{
  "model": "contrastive image-text model",
  "image_size": 64,
  "vocab_size": 6471,
  "encoder_parallel_block": false,
  "text_encoder_causal": false,
  "text_encoder_width": 256,
  "text_encoder_activation": "squared_relu",
  "text_encoder_shared_expert": false,
  "optimizer": "muon",
  "orthogonalizer": "polar_express"
}
Rows from block 4 of the image encoder of a small contrastive image-text model, named by matrix and row number. Rows with one number within an expert belong to one neuron, the router's apart. Each number is 128 + 32 x the weight over its row's rms, rounded and kept within 0 to 255. All counts start at 0. Numbers have three digits each.
Before each expert's rows are labels from the 100 images, of 14976, where the router gives the expert most weight on average: "top examples" is what is common among them. Only what is clearly more common there than usual is listed. The data: regions of photos with short descriptions (Visual Genome).
# router: router (encoder.blocks.4.mlp.router.weight, 8x160, trained with AdamW), inputs 0-159
# gate: expert gate (encoder.blocks.4.mlp.gate, 8x80x160), inputs 0-159
# up: expert up (encoder.blocks.4.mlp.up, 8x80x160), inputs 0-159
# down: expert down (encoder.blocks.4.mlp.down, 8x160x80, transposed), outputs 0-159

# expert 3
top examples: text has "sheep"; text has "elephant"
router.3:085134132136126186130140108159200163154124205170161145114124089144127113081162144144165121135122073145104141124102120126145155136127124112120154137072095125167130164186081106194132122126192101167170137069100113210160069064099120101114054169128098168139126103120157114133117168136098105150116102188119089098104146127143052132075171127099111093134099175130123104117168123114147085098104142120098105118077160175134150127068145097195112128093157145179125110120144198082136129157078129
gate.4:080106125124109119120111132116162071140150062163158148156154131115121096137164159106181081149093116141134088107127140233149152118126136135172079163106146102145161093160195107171103151124148152120077154128179069086115072098132151106116140142103107164184104089077170094143096136092092132126079081163143161101131155071103163109121195090126149096127160140135128155121168135177169133082138127083151077124141168179099156180129128158154059142167140120104100118138145073080087179091147099
up.4:108148156090150145082158096147094150126113210141137097110110161126203185115116116117072125130081147122191156149138071098093112105175138145095156062089173164146163116176112186107128119192152127108065128082089166131101063152158174078120105144146063112126196090193134079094121129119127084094089159095146162154121140096206144122133123087164128117176166118140120150121071099127111098153171128159137148130121151076101127085117094124117153179143133130131149115119164118110157110144113074
down.4:127123155074102146159125126113134103108132091162167172126142140134125062130137113157065093081068124153077077131129153153145184132114135075133102129151124143175167096115140160125129132151142137170142106193214083217170142126135113110148151096086123078191134130087175107129087161110149184090128099113141080126125116187147138087063128133119144088132121176150144102114133135147153165158103112142139090172078136116148090082137086132121131090129060108118141174106091147201103164162057178
gate.5:183119127131135176087137169103146124110155141065163166145123145162132096117134148185119139150142151139191179106138128123116107114132105137133186075088154150174124122087152165061073195140165080137116021112106112080130144066124173142152148102111104185127167101122075140128123157114106141078066164134104109136083179086134117109104159128176098116154135137169171115161074120110128122173083119133090119101103144124100208099145138115086133163146106098146170086144179100130139075152079092
up.5:198091172143123131095151188103182127159162144102183123138111131116129109138184149174116105142150152144166117115148130086116149114108082120146200137111138085136152079094142158115072147182109142117116062106105136065131143066137151176157172120068160146137144138196142107120100172131138139104084152106166100094068154082139106060134134158129153146132130167094217127135095127078052127173102105116123122101123119123097180100124154138098095186151105093088147057143154140117171093120097102
down.5:135078100091178124172156104169179116165141173209169084079092100175122120165136126088096134163149123139094079137144120128129139174080110175095117126126134102147169151126152163100140102135098121070075134165083145144190117133139155123133158116096095084127127174125081145133096162137159116092165083132112115161094132097065089095157127105111133149141169153142094125134158181084097033150121185087064136187084092128148147118134121108096084150180152147147171158106076110100170158172102152
gate.6:142149117129136163149073157070159149137140081115089082150129163177122172107112235107092120096143110120174122142138079139155141150161081200102089089073113092153111110122193171145116160152187117093065121163159080145160107159108152141116111132132162104150150167126118153135144124146134093100150150053142152131145111170153209090101067129085124136142162126064121114112036144150104101190154123128121123131089130123127079107069128135153143125127126092125202100093126153114141118108112173
up.6:116166121143140157149070147097160133120172120162126123130097141125137126141065152117081120143174071167131102090123110169170145137130107207077148086034130117153097103107197155113123165123177158120098146170115068140099119180092156142112169131126105145118103133120127152129112143116162120190083167080183129138059129222113148081162102106081115174132097137106173132096081170110103088126157083081121126148090134145074111099114113165142157071153159091152173147098128168142183127132144098
down.6:153050106102111110063108112132156121135116089173113085135141166119159147175094133117099122139122117119136151171106109135112142164112106148138080141164116144165142152116155119136158082185119102175182122114134151036171130109098151127156120154124160110125147153094150165071137116184147082088144045128080151108178105117174108190161130119116098130055149132116043075189161082111134131179134128114152149127106050070108160145127128145114169139101113186101147166149171133175107151147065144
gate.7:074094145137158130187146133119170148134140067084191181159131083124109130150151092127126135165133116145076155141098152132104115104192088164179149084116178148133128119085177100150110098086114150147093155114126115159105117130071082106129142114126028126155130125143121099105156176095104163165048165097127139088110153158149129181092142198092155128162163165139106081154116146125145087069137109173135139178114099133090119085126057166154098129130105135138118150128120204170124162141154054
up.7:156134124152083153052106165108102109118107168154075080102102169102146151107116110112133142090132146124141108155154096104130129163083150083050106169136126120134099149134104105124152148158114174120132106134143135056110132138175168188114127158055199171146093090101131138149106052145173064096166116115106134161144134072120152073154148063135153152143110127114169181100118134170131150152176155110145146123192126138168097189116175117131156113129172101107125116147112038106122136094112217
down.7:107065168118153123104066167114133092129117090110149110066155148104132146168148104123135113107142187167189103205080116095097108150140125112069106108150152084177133121152103133184142153122087124105181176113095214116098119044127168190101098163129157148140115122061167142160087122116127105100159122174170163150089116114128095157152150135120129150115158130133181153131074113103097074160104184156128122100142076101164170151090150113176143140079154099121128082124111173069143114130099161
gate.8:172149145150124122119071138088057130183143109084110124181096122117133073092153104183087142085121117108093168110113154178080161117200110068123171158119140151178149102114117143059097095191113132123088152151113109162092139130168129150137147097134110120131137121141131165158097146091096129173135171137074159101122137072120171113137133086111098121104083117093203109139187105151153175107134148076155142068161130158115091079099188158073115102175117155116134153153126084212140107163142143
up.8:100133115071129163102127172117190115089100108139152097137117139174162188188102108096114103108079126175139128147171125086163081185122131123141104064108114126101149214128153142160144166148091125103174179134129147096111162165113174139144142127097190158166111154124127143117145104160129096132110119120117085174162183149116074088144129150097130105088215103169083109118084117120130123113161086151069207096139110116124151132130035122148041150112139141155158118140087114067107130114100111
down.8:120122165095144145145129116080109127128113111138144118117121115191106148127160122136069189087139184081120155106141118136227137159141100171077138179132108046093143110073098128138086102172128093165127166126125128125118123127162124107133148121087079138109143098094121084135104196172095105132077122173133101122136149159112181144123095101158082105165133200073123146121128171082196076084098110152109116147153200105128109163173096086128081188156121112114146117134140182078171111131186161

# expert 1
top examples: text has "sign"; text has "red"; text has "stop"
router.1:120096149188175076214159121174154120052139100113112137086072102066124106170112152130113147155107110077115082126099178130073103119118167143124173130176094132077112171106166094106138116129131137158102129154117113091113167091153161128123138083102124108092144091185131090065170139122154174168145138080158107134079111181156101065158112199138129136116202155091109153113102092106093142120143091135117169111109096115124135150175101138122122075123163107120120117171135161155163125041159092
gate.4:082127103134086167145139099094100115136123084097139129100137124139120116191167079122148141174141178168110152052119164121121080119094125166110143131143144183118143152119146162087113137092069110143071193109147160117093115112113079131129193113135137188099076125125107124116131066126165159152122137140180094168138142095084126158187128154176152156153133146174125151067094150087106154127168128119121134173133145107096117094070075140109075104177120181110063126168140132201198134081143059
up.4:154099153179075082105136156137135094132080126120133177107145123126140167182148055118140060103105148140057152145149126117116046114140140114077138101152166148134111115099150141102086199176119154133136121185100119099144139128124132117178117082106114159044092139141156110111176061163103150146155162105144149184139201060112107132190074102146139160098127146192166127107144171108126122115133096155089172161101171117067157100150106160127108109128151181116119133119144109177125111126095065
down.4:110107108172117171179122060125162148150173139151083142207141138125110129057088092205139129082118060176169129130136122135151122098076111100135171162091125102094148124130089079168133135134164147155092094170164107159156159115136112158145144143154125078124086094067102136142117142115150114166179134147126132193117144118093144107104182114098110152085115114098150108111076132122114048142117135093127151144139197131157092130074157168124147024125173164149120110084169138139118131123080188
gate.5:173078139160132117175127140107139134124128145196137183102113104113085119144186093081141115083103151112080179128135104129137140135138105133152109159089159105104147189139152091095176135087142116011052143076163200092201135119130156147121111081100173104138124152131136119115092089109163075159134172173107165131082119173158136144094129107113180096184122177124166145109130114082139081072138133099151152175159133107167138105138144135125107096156184088104120094073136115137134152113158075
up.5:163102133070119200164137125145142127150153164059094097180142101106122123174138118183127173098142094107105103151143145159101097194178176174144137133182123085090156081099153109065100163091072082167111137169092118116121091163109139116091142174126112128141126139088128123128185171166118133061146086050140114151123174097117128125158117181139120073141133131103111164107101140169107192164155114137108116074120118132119132102123156123126113186152079149155081113165060190062148114120126151
down.5:156122185068170128103119119171129127143073123103151139141154187135111180156093213148144083100081173053137089110132170168148142132112111203128137110167145113147083095084099111208098086083087190114086122112086132103099097112150138149163106079118092094215156108144122122180128114097133162090126115094117163146149170148087193100116158144173165121121157117154146093170159156179125090153145115105133110092105114115170137131123133134107114160124197113115121108083139122090106081099118095
gate.6:130165090132093099102113107195138126136150120113145104178153044137107155200135169131109099107140092119122089105154169145161187141133141124110140140146137108076098091199054079130113136138188121073149100112117147080154119103117134128123081118126073128132063128132090127180133087165158127097173054105115131127180123147082105092180129166152166175155143193121117179121088148098114159105147185146168106166107136146133088123128143097164169120110178144118126125208126082085146082150100088
up.6:145078145136130098118166172156134142125114149125124154107126132193128082081201150112079075086095182090153091133104071179072130134111163111114124133121136194100120100125200073154116153127100118132134127157153155187121120222119078162138146076149131102167097106162161127067121068155097154148078135117152153184148119101163136211139144090102080153067139068146148090123138122130133142084117111115141168157161126154141143112161166108139079117098125145101102061101140148124159123130170082
down.6:131153083194177138140118168154113106174158107233093146108147148134101110132120103158105136155155088085108096146123161173106046145143134157073129116106146128168132133100133130137091068106078129140136161123201148108131036134133113092103130116107116068111130073098140110166147146128133124115198133088105066115123114102164203088163116099158166116065138146117175193154162137151138102110164142101126105078098108159145125121187101112129160080147153144195134161083120091115142139145133084
gate.7:115157107079118085134096089134139123129130117123102106216131081092107155231109206180077079132112103104034122168163154091144097107129175102149097159138122101122175158149094172145141098096124114150126158159102133124143166153169097113123146076144106157131080134089173186096129117120157128182153111144090086101169124138159117132146148186120076133100084093108162116114139152143158159105144095140081103109115112079190099108075117153134115118113168157078115153142174107190144149182143149
up.7:126094119174130132036114191137124144115139137156158169013097148163162078038117084122142150140119143120170133074133088103081166163152128151088191083090131133088119109070156118112125155108108141098154121091118079149124102111111108145140115166134183096123204123147106114179158153133149116110084161085185150124125120108115200128101124126114176157174129115121108128117123109123151112177120164112163135156128147153070165162155161132094101143159117119200137124144106128125149080042150125
down.7:170106125115122098135129177114110142154042145070198110122149170065106087157196127119178099132165168124166141187118108112110143134123150121152115070159122166107120162176154087144143136161075099135168151104153165084121125117147196155114156123148120105183128155151142140148173087140119077115127119169091156084161127034100167131116134093119117097105165106131090106149148102170132127085062171106111102085135132137190159137162085148120100097151215091109095108094103085082109111141147105
gate.8:121150110089161089114078154099164073082175149107144124156168117151135101121112159106090134115177082147177115148163084179066114132145137162118133139129137160119147133154144177089080078150105140071160123092122102055125144135162136095182158105157146151149104085134165182111096059139191142100164129120121108120099178182122122117143134095128070111120069140191112109170157169163136120096082080165101121110148163099149073158090105123204167131083095124099113146123092117200133183135090118
up.8:116095116089104140123120167112202074082160189104105084157153133106154122100151193110124204120144090105161078176178157113096166128111148083162104154105153169085154112169117153113113066160131089135128141066125116096121104102102145109153134169143140142172021112115144206113114059166147210107106110130136110122143144171125095092144139119080110140130135164176148115157184130166090088097099120137148095107147147087121086121136087113188135135129146113119111138172122122178130150126072090
down.8:127116116149148075109150151088084144114114120113119134052156110120126117162176092163091132124135128118148148163103104069165094117093116115053139158116145137143140129163137171153085185164119179115120187165101168116200117181148101121143113156170096107099165078097100100126144127131093129080159135181077150097174070094172133140149116071100216186062069139158147157147082130066117136120175127146138189140136126078131145104134133125119114114112158111144072154195116132156129148135061117

# expert 6
top examples: text has "zebra"
router.6:135127210149099092157101127128122090167158137120103117084094106136162169188100131089169164174178111174134058152076128098122081125153112132135165171122145167092153077138158185195163115097128179140147157140096121189132092133135119177186083068147121143115166121158149064115145123073154175101101164096127116064125158209149087119116122126132141125147165113135141111063134158114145144148167113182137113088095115132122190130168153097170111165081130121099129141120122121151197161172134146
gate.0:166075174183154149122144155190076073089102154079111108108078116125176194148090128120127093083128156109100163126180147121094109060140165133109162174131134107086163095118134106145138090121158156156148106102143120140083130225113105131143150152110160121197072073150153128162180146109067112185093126040154116171130130146130111106123168107156116116154080102096156107149118148116098155103123175141117103110122146145111115138176143149112123118115190123136118124149103101098082143107138233
up.0:106151087118094091144138095091180186166149109145164147143139156114098095106181121104106125119116073119094144147112113155131137180104114111137137112123122175142142091113155129085156154097065131009098115172124142151158127068149120159101092102174103102137173171102075152090126128109145166077154141096133117071132147130149175189104075108133133101092191140131106126108199124133153113162161104096167122159145167164123157106062187146120163119160102094124091130128194137184162105119103051
down.0:166132093122144135094194142177067143118074085145125131094108152150087053095140141139131115129153171092117133153162159121132170139124114154125144065073112117106075131196197137141096172115084137174171168169182080138104089203137089167125086156112124095090155165169116132106075157107114111098138148190121134105137129082130105137137120074095178124140147041128100188156071125122087139129124087181093148181160109122086140187160104143128150127151100140147116121096102102112155128127167147
gate.1:114134147127094103138148129128127121062159140133114077141180197083089114159141080114097127114133190138183132122078116155148147079161098189116170120147152153155123101067124149184113148100106107120127117131079148150136078118139085107130142074120141127131194177135132154184132169166159063113156173110136170131105196216106103150131118099087075117159095155110088152101139147101142155184113053126131082114133160143099085073175127095181140111082164118102135118069132118125173101146097155
up.1:119119147120117061153144152155140115056158153122112077115171202077092121134138079135099130163147206104193120096076112149171142076161085185083172129146137149157123093065117156173143167138094104142149125136077131133142111106133093084128145087109141137136166172118167160165132178183168090127176150110144164125084157172110071124135126095080094112160118166119075149110152163111140133149104042117140091116144164120106095079178142099169150098082165122086116124068131120157146131146094143
down.1:157091105133154094147132128150146128169142063109121196092120166147136088146118144176224032145152105092153080124157129144092108073074124164086139191051150162100141120081121062108121180200148112142150126159116125182223099111123088114136190082118128107109107137144119110155132152114140138129138163131140071095135100142122105145154158104105115107124092072144165128159182117107101110122111134129046154148162126104102103183118136085149128106095105108142122162153127121170154161140154121
gate.2:159161183102106125131140053106141095102140148184182130148147126173132153120100115115130162133104136176139125056023099116191104149141134058111138090161117137124193151104136178161103090160108135137102128094090160072074124129133106156078126131136167071107120162115112135103131154088110125151094158129184040080140192132136152123121087147159152124076181148147097176090201122145138115151093106157097102131137147105064106159173154153177170104110135123115096134168101118100135152107142133
up.2:071138083147141108149128189159091216082116124108125083094139121113144103139140134091144099089155132105159070095151158128132172111106105207111177103054155141108050103137174075142173155115167134118124122129120114199110143099145162082146129093134103153153090139127117105146159120127149189113201137129078230142100083128091127112119173099096111137142110148143122123133053137121108097104142121129137150158081115184181099088131128139087180155145131147155109085113171138147115141140176071
down.2:153107161168157129170119081089128074112134161161128146089142130082069123085130125152171087094146117083147143116120139181085171175171167143070119171147083141117122131125157110146169116109087138130134159152112123158111072107129158163150130150165063095136106137164093099106121138082120129062088170105188111160100112111163114224175139183112154100141166078130105107192118104163151127036117110067164072105115142191179114144159103118168156108158086094154117120138109127149101130089134129
gate.3:118155142134067129111119089097154117106128138136086151151069143136139158098117158111169152082106100114153178118109143102121058149126095101129155152186139094165118102123057119122180110108154152122188107128131109095124139102188094128120157124150102149170158138169115083175102117144166129120162124127082108073168185054134082166136150112154102084178105039154131125137149093162155149178107133151125087075092156167159142109154176129059156114143080088140135105135166051175172154141197129
up.3:131165084142087142117129153117087067137100116188117205093124119188096105139145154087123126108119093167102167128075136091106099117111110122112170128110155131113120123098123176040125131153190140135128138141183144075116105084187130118159147132155137099138136099094177175130069100163075112113177110165078117130122158136073097157203161152135104148190177074127157111129116090175115190195115115135106110120106149191117121120121141055131156065186077108111127126119142159146149148129164134
down.3:139121137114172077104134118132093189124105118135133095123132105096097158176101107141134051172146131129098164141114138094079102158122134093099143126132123172132155176196093104140107141079162153088123134164131158094115146144112165123173113136122121168145187128162119119129229145143127066155144212092132063136129164094123162116118147180131163077121041182144099079066133100142135066108092162098119137090107112135139198096136152134158132189131096124178143112096090098120073126113182142
gate.4:156151149162104208100117102127138167099140061078127133143096118155165156073099172112160138171157141126113121055165084119191119096126130176137126126160126108129160160099115120120149199128068142132047113161114111124137086049146187144095167073123108145159140107119111136073117127138113169111160109095132139122168109065124207164075110117149119094182112172086140137161147133199167142195142107097110127133138087079154120108155143093080120122177099155098072142152159120131120134110113150
up.4:140090105171111116108105079143115141098082067109101142120082136131143171102145118167158081154121170163055152111181130117127132138122183156117116141177152085102153176140118153136171148154064101129085127163096155193117113106112103076086122091146069222139134114126106140087149148125112158114127121079153151122141104027182125177096190126097168147169140187110103158159109160124195090146158088038097133101151105131142152088181115139147138128120138156126074141135101117107125137148122138
down.4:118148232166136123152131097125160134139152141158149158134110215154086150134121114122137075065124170105079110080100118118168104149151168181081122155178040142102100145163125187130125179123110065114099136134130088142140108143080140110095138109172129114142156139121162098108120125109117111147158147171113153131148104121104111116143068155181100132073136177152150047140168156119174139140134086108123148097101139128170124099130122170068103157089099095128203118147170091072066154122075123

# expert 7
top examples: text has "brown"; text has "horse"
router.7:120109093116113134132066117136192105127163121135089073100105085119161123156137139125126186138109099184134098163150162141110130126141154138135105098153087135061117135126144077128160158108133180049129185138033142133096093163188124174115151152128165108145190168130084090091186129101154145103135149101110128144140166105173112064121102139191078084125145092127165144095177083154164162167215144126130125133104134148157154145155176152079136171138093126185107151170107139099183145101101133
gate.4:113141087107190134137108100136178107092147126101139088142120124149111146104171190161135193109138124152107104099134109095112103132154102176172139063179148091069118144099152102142136111100127146042115132117127172069030106138113133190117141132133113075105203176121100143075138082066124154126154137072200120135143128178171139105086101122170121126137153123122114096097149161172136129160194145128174143125064062111133164153142129160120118122157194133181133142148108118109151091084118118
up.4:119132093082191098130153111148186139081154129111145113130129117105137160109157184147127188111127136091130110139162140081093126155145087167151142059150117085091095133086150111137159151132126182089117141113137160059072178160130053190102086125119101090120176168119076147106129098101081169112159149073149147120080133210186172093111070180159164107139150109127113108110118162175128114138196137107160128106067053128104132146130135135089110161158137146201148146150122100133125098106131105
down.4:179075172132117208156139141124166168114076121118106195081130136097133193111181131096074125088103151130109128144172118070118131104092166142172103121103103138060125163100141088151144136130120126127125177193174141079124112140125120157117163147125122086178130138131143114092147079121085076133141101075135151075147098123162122119117125197128061123157147101032170116120099106124105126151156055124128142187098089112193166140174121099148101103132146152106119154101169118087164161131153177
gate.5:078196127182181107108103178136114156085170136105145103103162131184132093092186162109147112092088131118107103120230150095130131131122128087112134106137199152137109134109148113143123111135166095168128103152124141132160147041171099120145189124124110134095048120167132135088093165184112104101141153133172160093100183121069171165104156132126076064132123125122153121153188091160125118079120097145140082115152090106173137103154087087126095127108109134118140139162051113112170126171096151
up.5:096104167108114105126152138080182090139089177097153103182164112106137130111109070087120114102192113021156149090079112131123146128152127151102110148161155117138124143162134170110103176128134121105114149151132109145107157162169092122126125135138160087189173114122135089154191091067045199137099130137154115094145129146093084157180120143163201171153160123161145120139098149064133120123036161144171125161139124130142155127108102151140131110137038076107120104095172122132113127114160091
down.5:155196129120143127095153126119092185168173115142153165140171118125114120063106090084125125118132107146074106155086087150118170138061129138165140170122181162130123082121175109162159130101127076120119158114160150104140121117199108099149161099061141147094127057173098159072093094098134074114154100186158108108195135146193129138140109073099115165073122130120107111164110097145118147107140154107173144118168166109137155135177135118175130139081080135159117120098118102203109094182117053
gate.6:107118116102162097155119144116137103129064098100131125067149114172117160110178106156107090187117119113106082118142118150182138098164097146138196120155167079126115147057109099121179120145140122109102158155086164106134156178124115138151127085129124148119166146127119130082151063122106176145125153106165149179099132040194186119110174127163173206118108138106144139118102159104168122116124145146146137168186110136135069177123154092067149097133075123159103112078066160128148039097166115
up.6:074146139109190136154071141103110096129203149144117187169143060123073177163154138177123102172082097140141103101105091077114106106188123125163137109167150149137163059105168139200093120141092159169146152081090137130139145099110198121132165126080080131131174179071136133092115138095190134094128131137132153149124124147153094107151132090100077101128134185166139118114117067082109148132109134136138120104138056130131145135104176061090176144127091106163151165142130173134110117154095083
down.6:171110119121134080199095099145163099160132150120139125134138115103137119122104171121081103165071150114178074102154146150137084126168169171124121143175132128076172118128151187140180154074100107075065138132144106136139099143182115102114107108141067118187127154161122113181133162075124110212149086139127112097165119064117044136091084152085077096131151103127160069107188129157145181160174106131095155098163133112139061178124100123156141161107113154091148169161164118123117113121111110
gate.7:103133119132109167080188180124168099117106130162141111124098192096170131098152208108101128135143111118088130130147086164077161144092105054115168106157172121119141102181105145123088085104123109110184190061119156100139156123164184145151037170121092150108140136115134093142136078089102095087122158183131129120104111150200086095066126130151123149099105121152184113100132093154202094103099152161131151135149185130139132129120117071144133121120125118147185082158159144141125144107058154
up.7:131089125147122128073121135131176131156124114132119172057120167141185149111121175016091125103116150138131121115131091143082158126097126112099185136142131144147136142178111109112133100092167161097191130062128139063202109126194140142133083169096102154095153141137129076133100078172100095104055090162105165107179115137165114144104116181154089114137110178097144126141129109172167102123112095116121129124164187104131116141137089101134108141080135117153205121152180116175119177150057144
down.7:125164098142096103145160115170157107110149142116081101153101190113125129126143124137144186147100127087101159147103146133134124194199144071067076153159120078137166087142135174085153139088161084132075127144142179107142168120169079112114097143135143114166084091055155115140110137140125139111109077148127135122157125192135094186085130156096123127121100090107148145133128084200133128148089175172127097177150121114126172169140176108138108187030156143134168085062100128120097154100068117
gate.8:092127187096122099138149183146151153127195191136113133130121147121093124066102151106144157182161210099138135123144095141171151117120118148110167125104117143174142124108102075092103109122114204074130131082138107074111113115164183136142145110106092169111134116160180092143127097129204134082094141158089162142111136110108110125113078148153146108147131124091186164148111147211120183109127182108155078078145135127107129139072029099123138134065110110176125065077122137126095155106130128
up.8:140129097180174130106125136092135097115086088137187159116142090104159127170217128147131076141126081132123107142141119109083108132136107143139122122141136134123139162149187211134145155138109067165099119160129124143166122139143089127140141150146159160105103077088056105096128123175127136170118186115169074113150122153155138096142161059089082114100124075136138050103110127051206100156100058112106151095084109125173166120164204151130161155110134083100168180137140131162126126153109093
down.8:112054088150107154121075139123180090132159119150119127055054158115191124128108162124111189127076141146094159175127150152101134136192110177149093107113109111097121122084154119171105136103173096144087091132156101160090146129110166163159067094141079118150140145056130145116106093126163107111151132154162120144138170108168128119134134146123152127145086100123123134071041176158175110115150158123165159170110046108080119089129123145144104136117086100158182095141170112177176145184120180

# expert 2
top examples: text has "man"
router.2:142118149090150157116140160153151208135145109112153110077153155149056182150127115067160161093099170127194122082134089080141143104101158148132134163115099144076114081180162088121164165181106138067106179092153140085178150101109082122105116139082091104182180173074121099186094164122164147140136159147113102080120114073117179113123105162167131114123138131153149113122170142166102147147095153073119104102079138124195107119084110058119140129114163170125130125158128064086135137165115132
gate.4:105101179112098142100190107164150105105154102182137136073113152082150121091120119100134109096105161091148149117096156094205140079129124160082154154129153071072135153118089149176166175129178088086103128123142168125094119091150114143137115084150150139086178173126136116184115114048156103122160118159119090113067149162126108076132153196114195163087126149160136130085166143169106148037160078136143121131138155167150114101128145131128095149089166161126113083193115138065101137135160112
up.4:150194102076115120110120162153153146141117134092158119165141147019073091138132172072140119174106103123138128129134115107097097135162145109132104163163106154117066141139137115139079124117151154123175091079173108126115103206186088143147156142110098153121102094127095159127142117162054142165122193134099176092174103136123168057120060088095139140067127134133147160153089149134190123096104172125109112184191120102137195150108123109086171106153120089117095145129158177105128151152091133
down.4:129145117121160181128093122160151147144126118130161074152149130129083146152182162113051133094163138132115126100109099100138149148171172164113102152073153141157159116082081105171069136158139126073095106174124144131135147101136137198128095223106104115160098075141076130168108130101124097077160115183172151152129134128130134107106108100145153154054176107082105139130164143125118140039093051154170180115074128082171100196082123093153149100121084150147120119121132147176138132107163138
gate.5:085115076127161078134188166114140127138131149062101167124174124177050064104154146145137141103202169132112161148137114175130142079109140072116091114090121129150154125134119093135109093146134119117165163174137138120207113092135116158078180141167142124108137114116141167116057150148109084138171143171172067159169112118085077157095119143110125135131113143096084140142123125167167125118091122120148164078063157123157148210096116143133144122145094095156126129101045180111173075085117148
up.5:102062140166143114183067165130143107082137103132113144046108125123151135156183059118140106175066129098088153150112150120164070092134060196145154162117142131116133170125125143095103160149177129116172131101088162058166142054070197097090171111109135176116177124125127125095202098123152126126119134096114110153153081126135123107105135194134109141172096177119131136152145109120137164117167111144140126131115080162142136148109154090086128089163110112114188201110113165154142135097120086
down.5:134117109164100159106112137098133159192186141126137081094119172169112112072110182113108140113052130042188110128129115190151190160175172140186166089119118066129116112099131119115107119077151144141099087112111121180137134122084112101138161115123087132118156130152075159124093118125098180185150111184174105125121112176121143145184093130085126110126150147076096159130142097091157078088128131109162108153085111109120140126109108091117093166182092135141143078202153170123073123167188147
gate.6:119114108156117120111030091055095141133154176087161168148169105180157133100154142139158118151123146102117120036139087105088125141146123148182134171076109137095126132094169108122044136122150126083124116087139094125134137143179072116098154090136119185055059135095123131141192112111149117131182087160152144115170156161139185169154181114168106105067162158178152132134148096152186132143152128101162147106101121101139088106135103154114116157106131106156117140182112169109121106106097187
up.6:130099134150122102089069128108124178117174124091151172118149104152132103115139129156171135149125156118120123043093072093077107158176148143255164184093139118102147156107172116179135097065150111087132140057132083127107137131143101093091115071127104160119066135084176110112142151162121143116137122105119139181138115182129175164136158068123137105112185147130152134108151144172141128127156093094152135148105135119136132128142135086068136124091167123118126160206094153081097097175101194
down.6:144132130128151124155181097084060071146119179138142135175107113123095140113126112126129192091115046154167132153075131192089135110120139169165165123147095162067185103080069125187110168120125140111120113158135111189117106186110132088102131163136116145149163142168141137089128169138118159139150149080140121160127053197125131153127082140148137108113091053154120053145134118115154167159099108145107154148159093189131121087084154116197063109124074158125123110167111115137085093129118117
gate.7:139157143111140093108138072116137136172101152064083063159123197114202090188130169139125090089161181133114168110084148116120081150138120072123079082108107084055111118162111110124163123109134156111133127175172165064152121182141133141145155160167170088178145140104154148091177122112149130108195085098133109153155090094082153139117102131167118146162120083113100199116069125148147141147142153099153106083089132123108080141079141091134173115127158165101104184191141111157151142115116098
up.7:155125118092157143170068175152096112068119116157134146182108085160111158092150106114155150133113084106140103161151070138112179103120098175116114166172139143196117066062159120077072111184134117117120142094120097182137170141135112149085113119109126156078086124148104144163134099159142119121121137196168167125061118133138097134140131112125155082055129120182216100129124093082165121100109082103082175119180115140146158152146095175170109139132139060132122115116102194107111147170125176
down.7:129150127178128082097133135182136150103166096126127149115170143140100103109099157125129133170122081149095162158114148145171124131121074191081188122109043147116137146119156106067122101116176115189107128181129050115169076084134111138081161143069110179164133083139154160140168168178186166142102126091117106148121092131145128030087175124124155119158130112098125124174138112160093141136170147075130110118114112082080085147111173143113187113139112173152121178124100135152075126109112070
gate.8:156159083085135108117060176164159100162098167175175163159115139148141122109122140171092093117144157155139106083166161141119114136082143167105168154129102142106131125128110161149080180093135172055126102125150115128127059163134118161123072163115076158115100122085131146146120097106153169129089170115029175144113107148119179113106133104101135056103115106109148205120172054156132093184122080145097172129178166077098135132106158149110158112123141095110124101161168094172112122099106185
up.8:118092170124194069136192100143080083099124101178128126051133196117121164191141098132100104174127110082161129132154130107096134052120134134145187112170130146071143133142183131072105184144131151115163093089144107097134097169086150143151112079180133162130104113107172120079130080152129147112120157106103117140085127105148179113133123124142164115086092144128093170132091118098140139115203134205159140181182176169124116133117108129118097155102152071105183083081134139150136137088100123
down.8:093144143179096160128204132130101146135118140186175141078086073198100119134161114129136132142183097155141148095138103134141099101105106161114134144070084110089132130148134089152040113151172137110108156133120100130162077143170138156148082180156138078081059139123076134162160090108109202126104152141157115098092068148115115100107096156129177150089132147190094110105089088140108142110195178165081144175148165157152163085134140149141131167118084109135068127139138095067131161137138128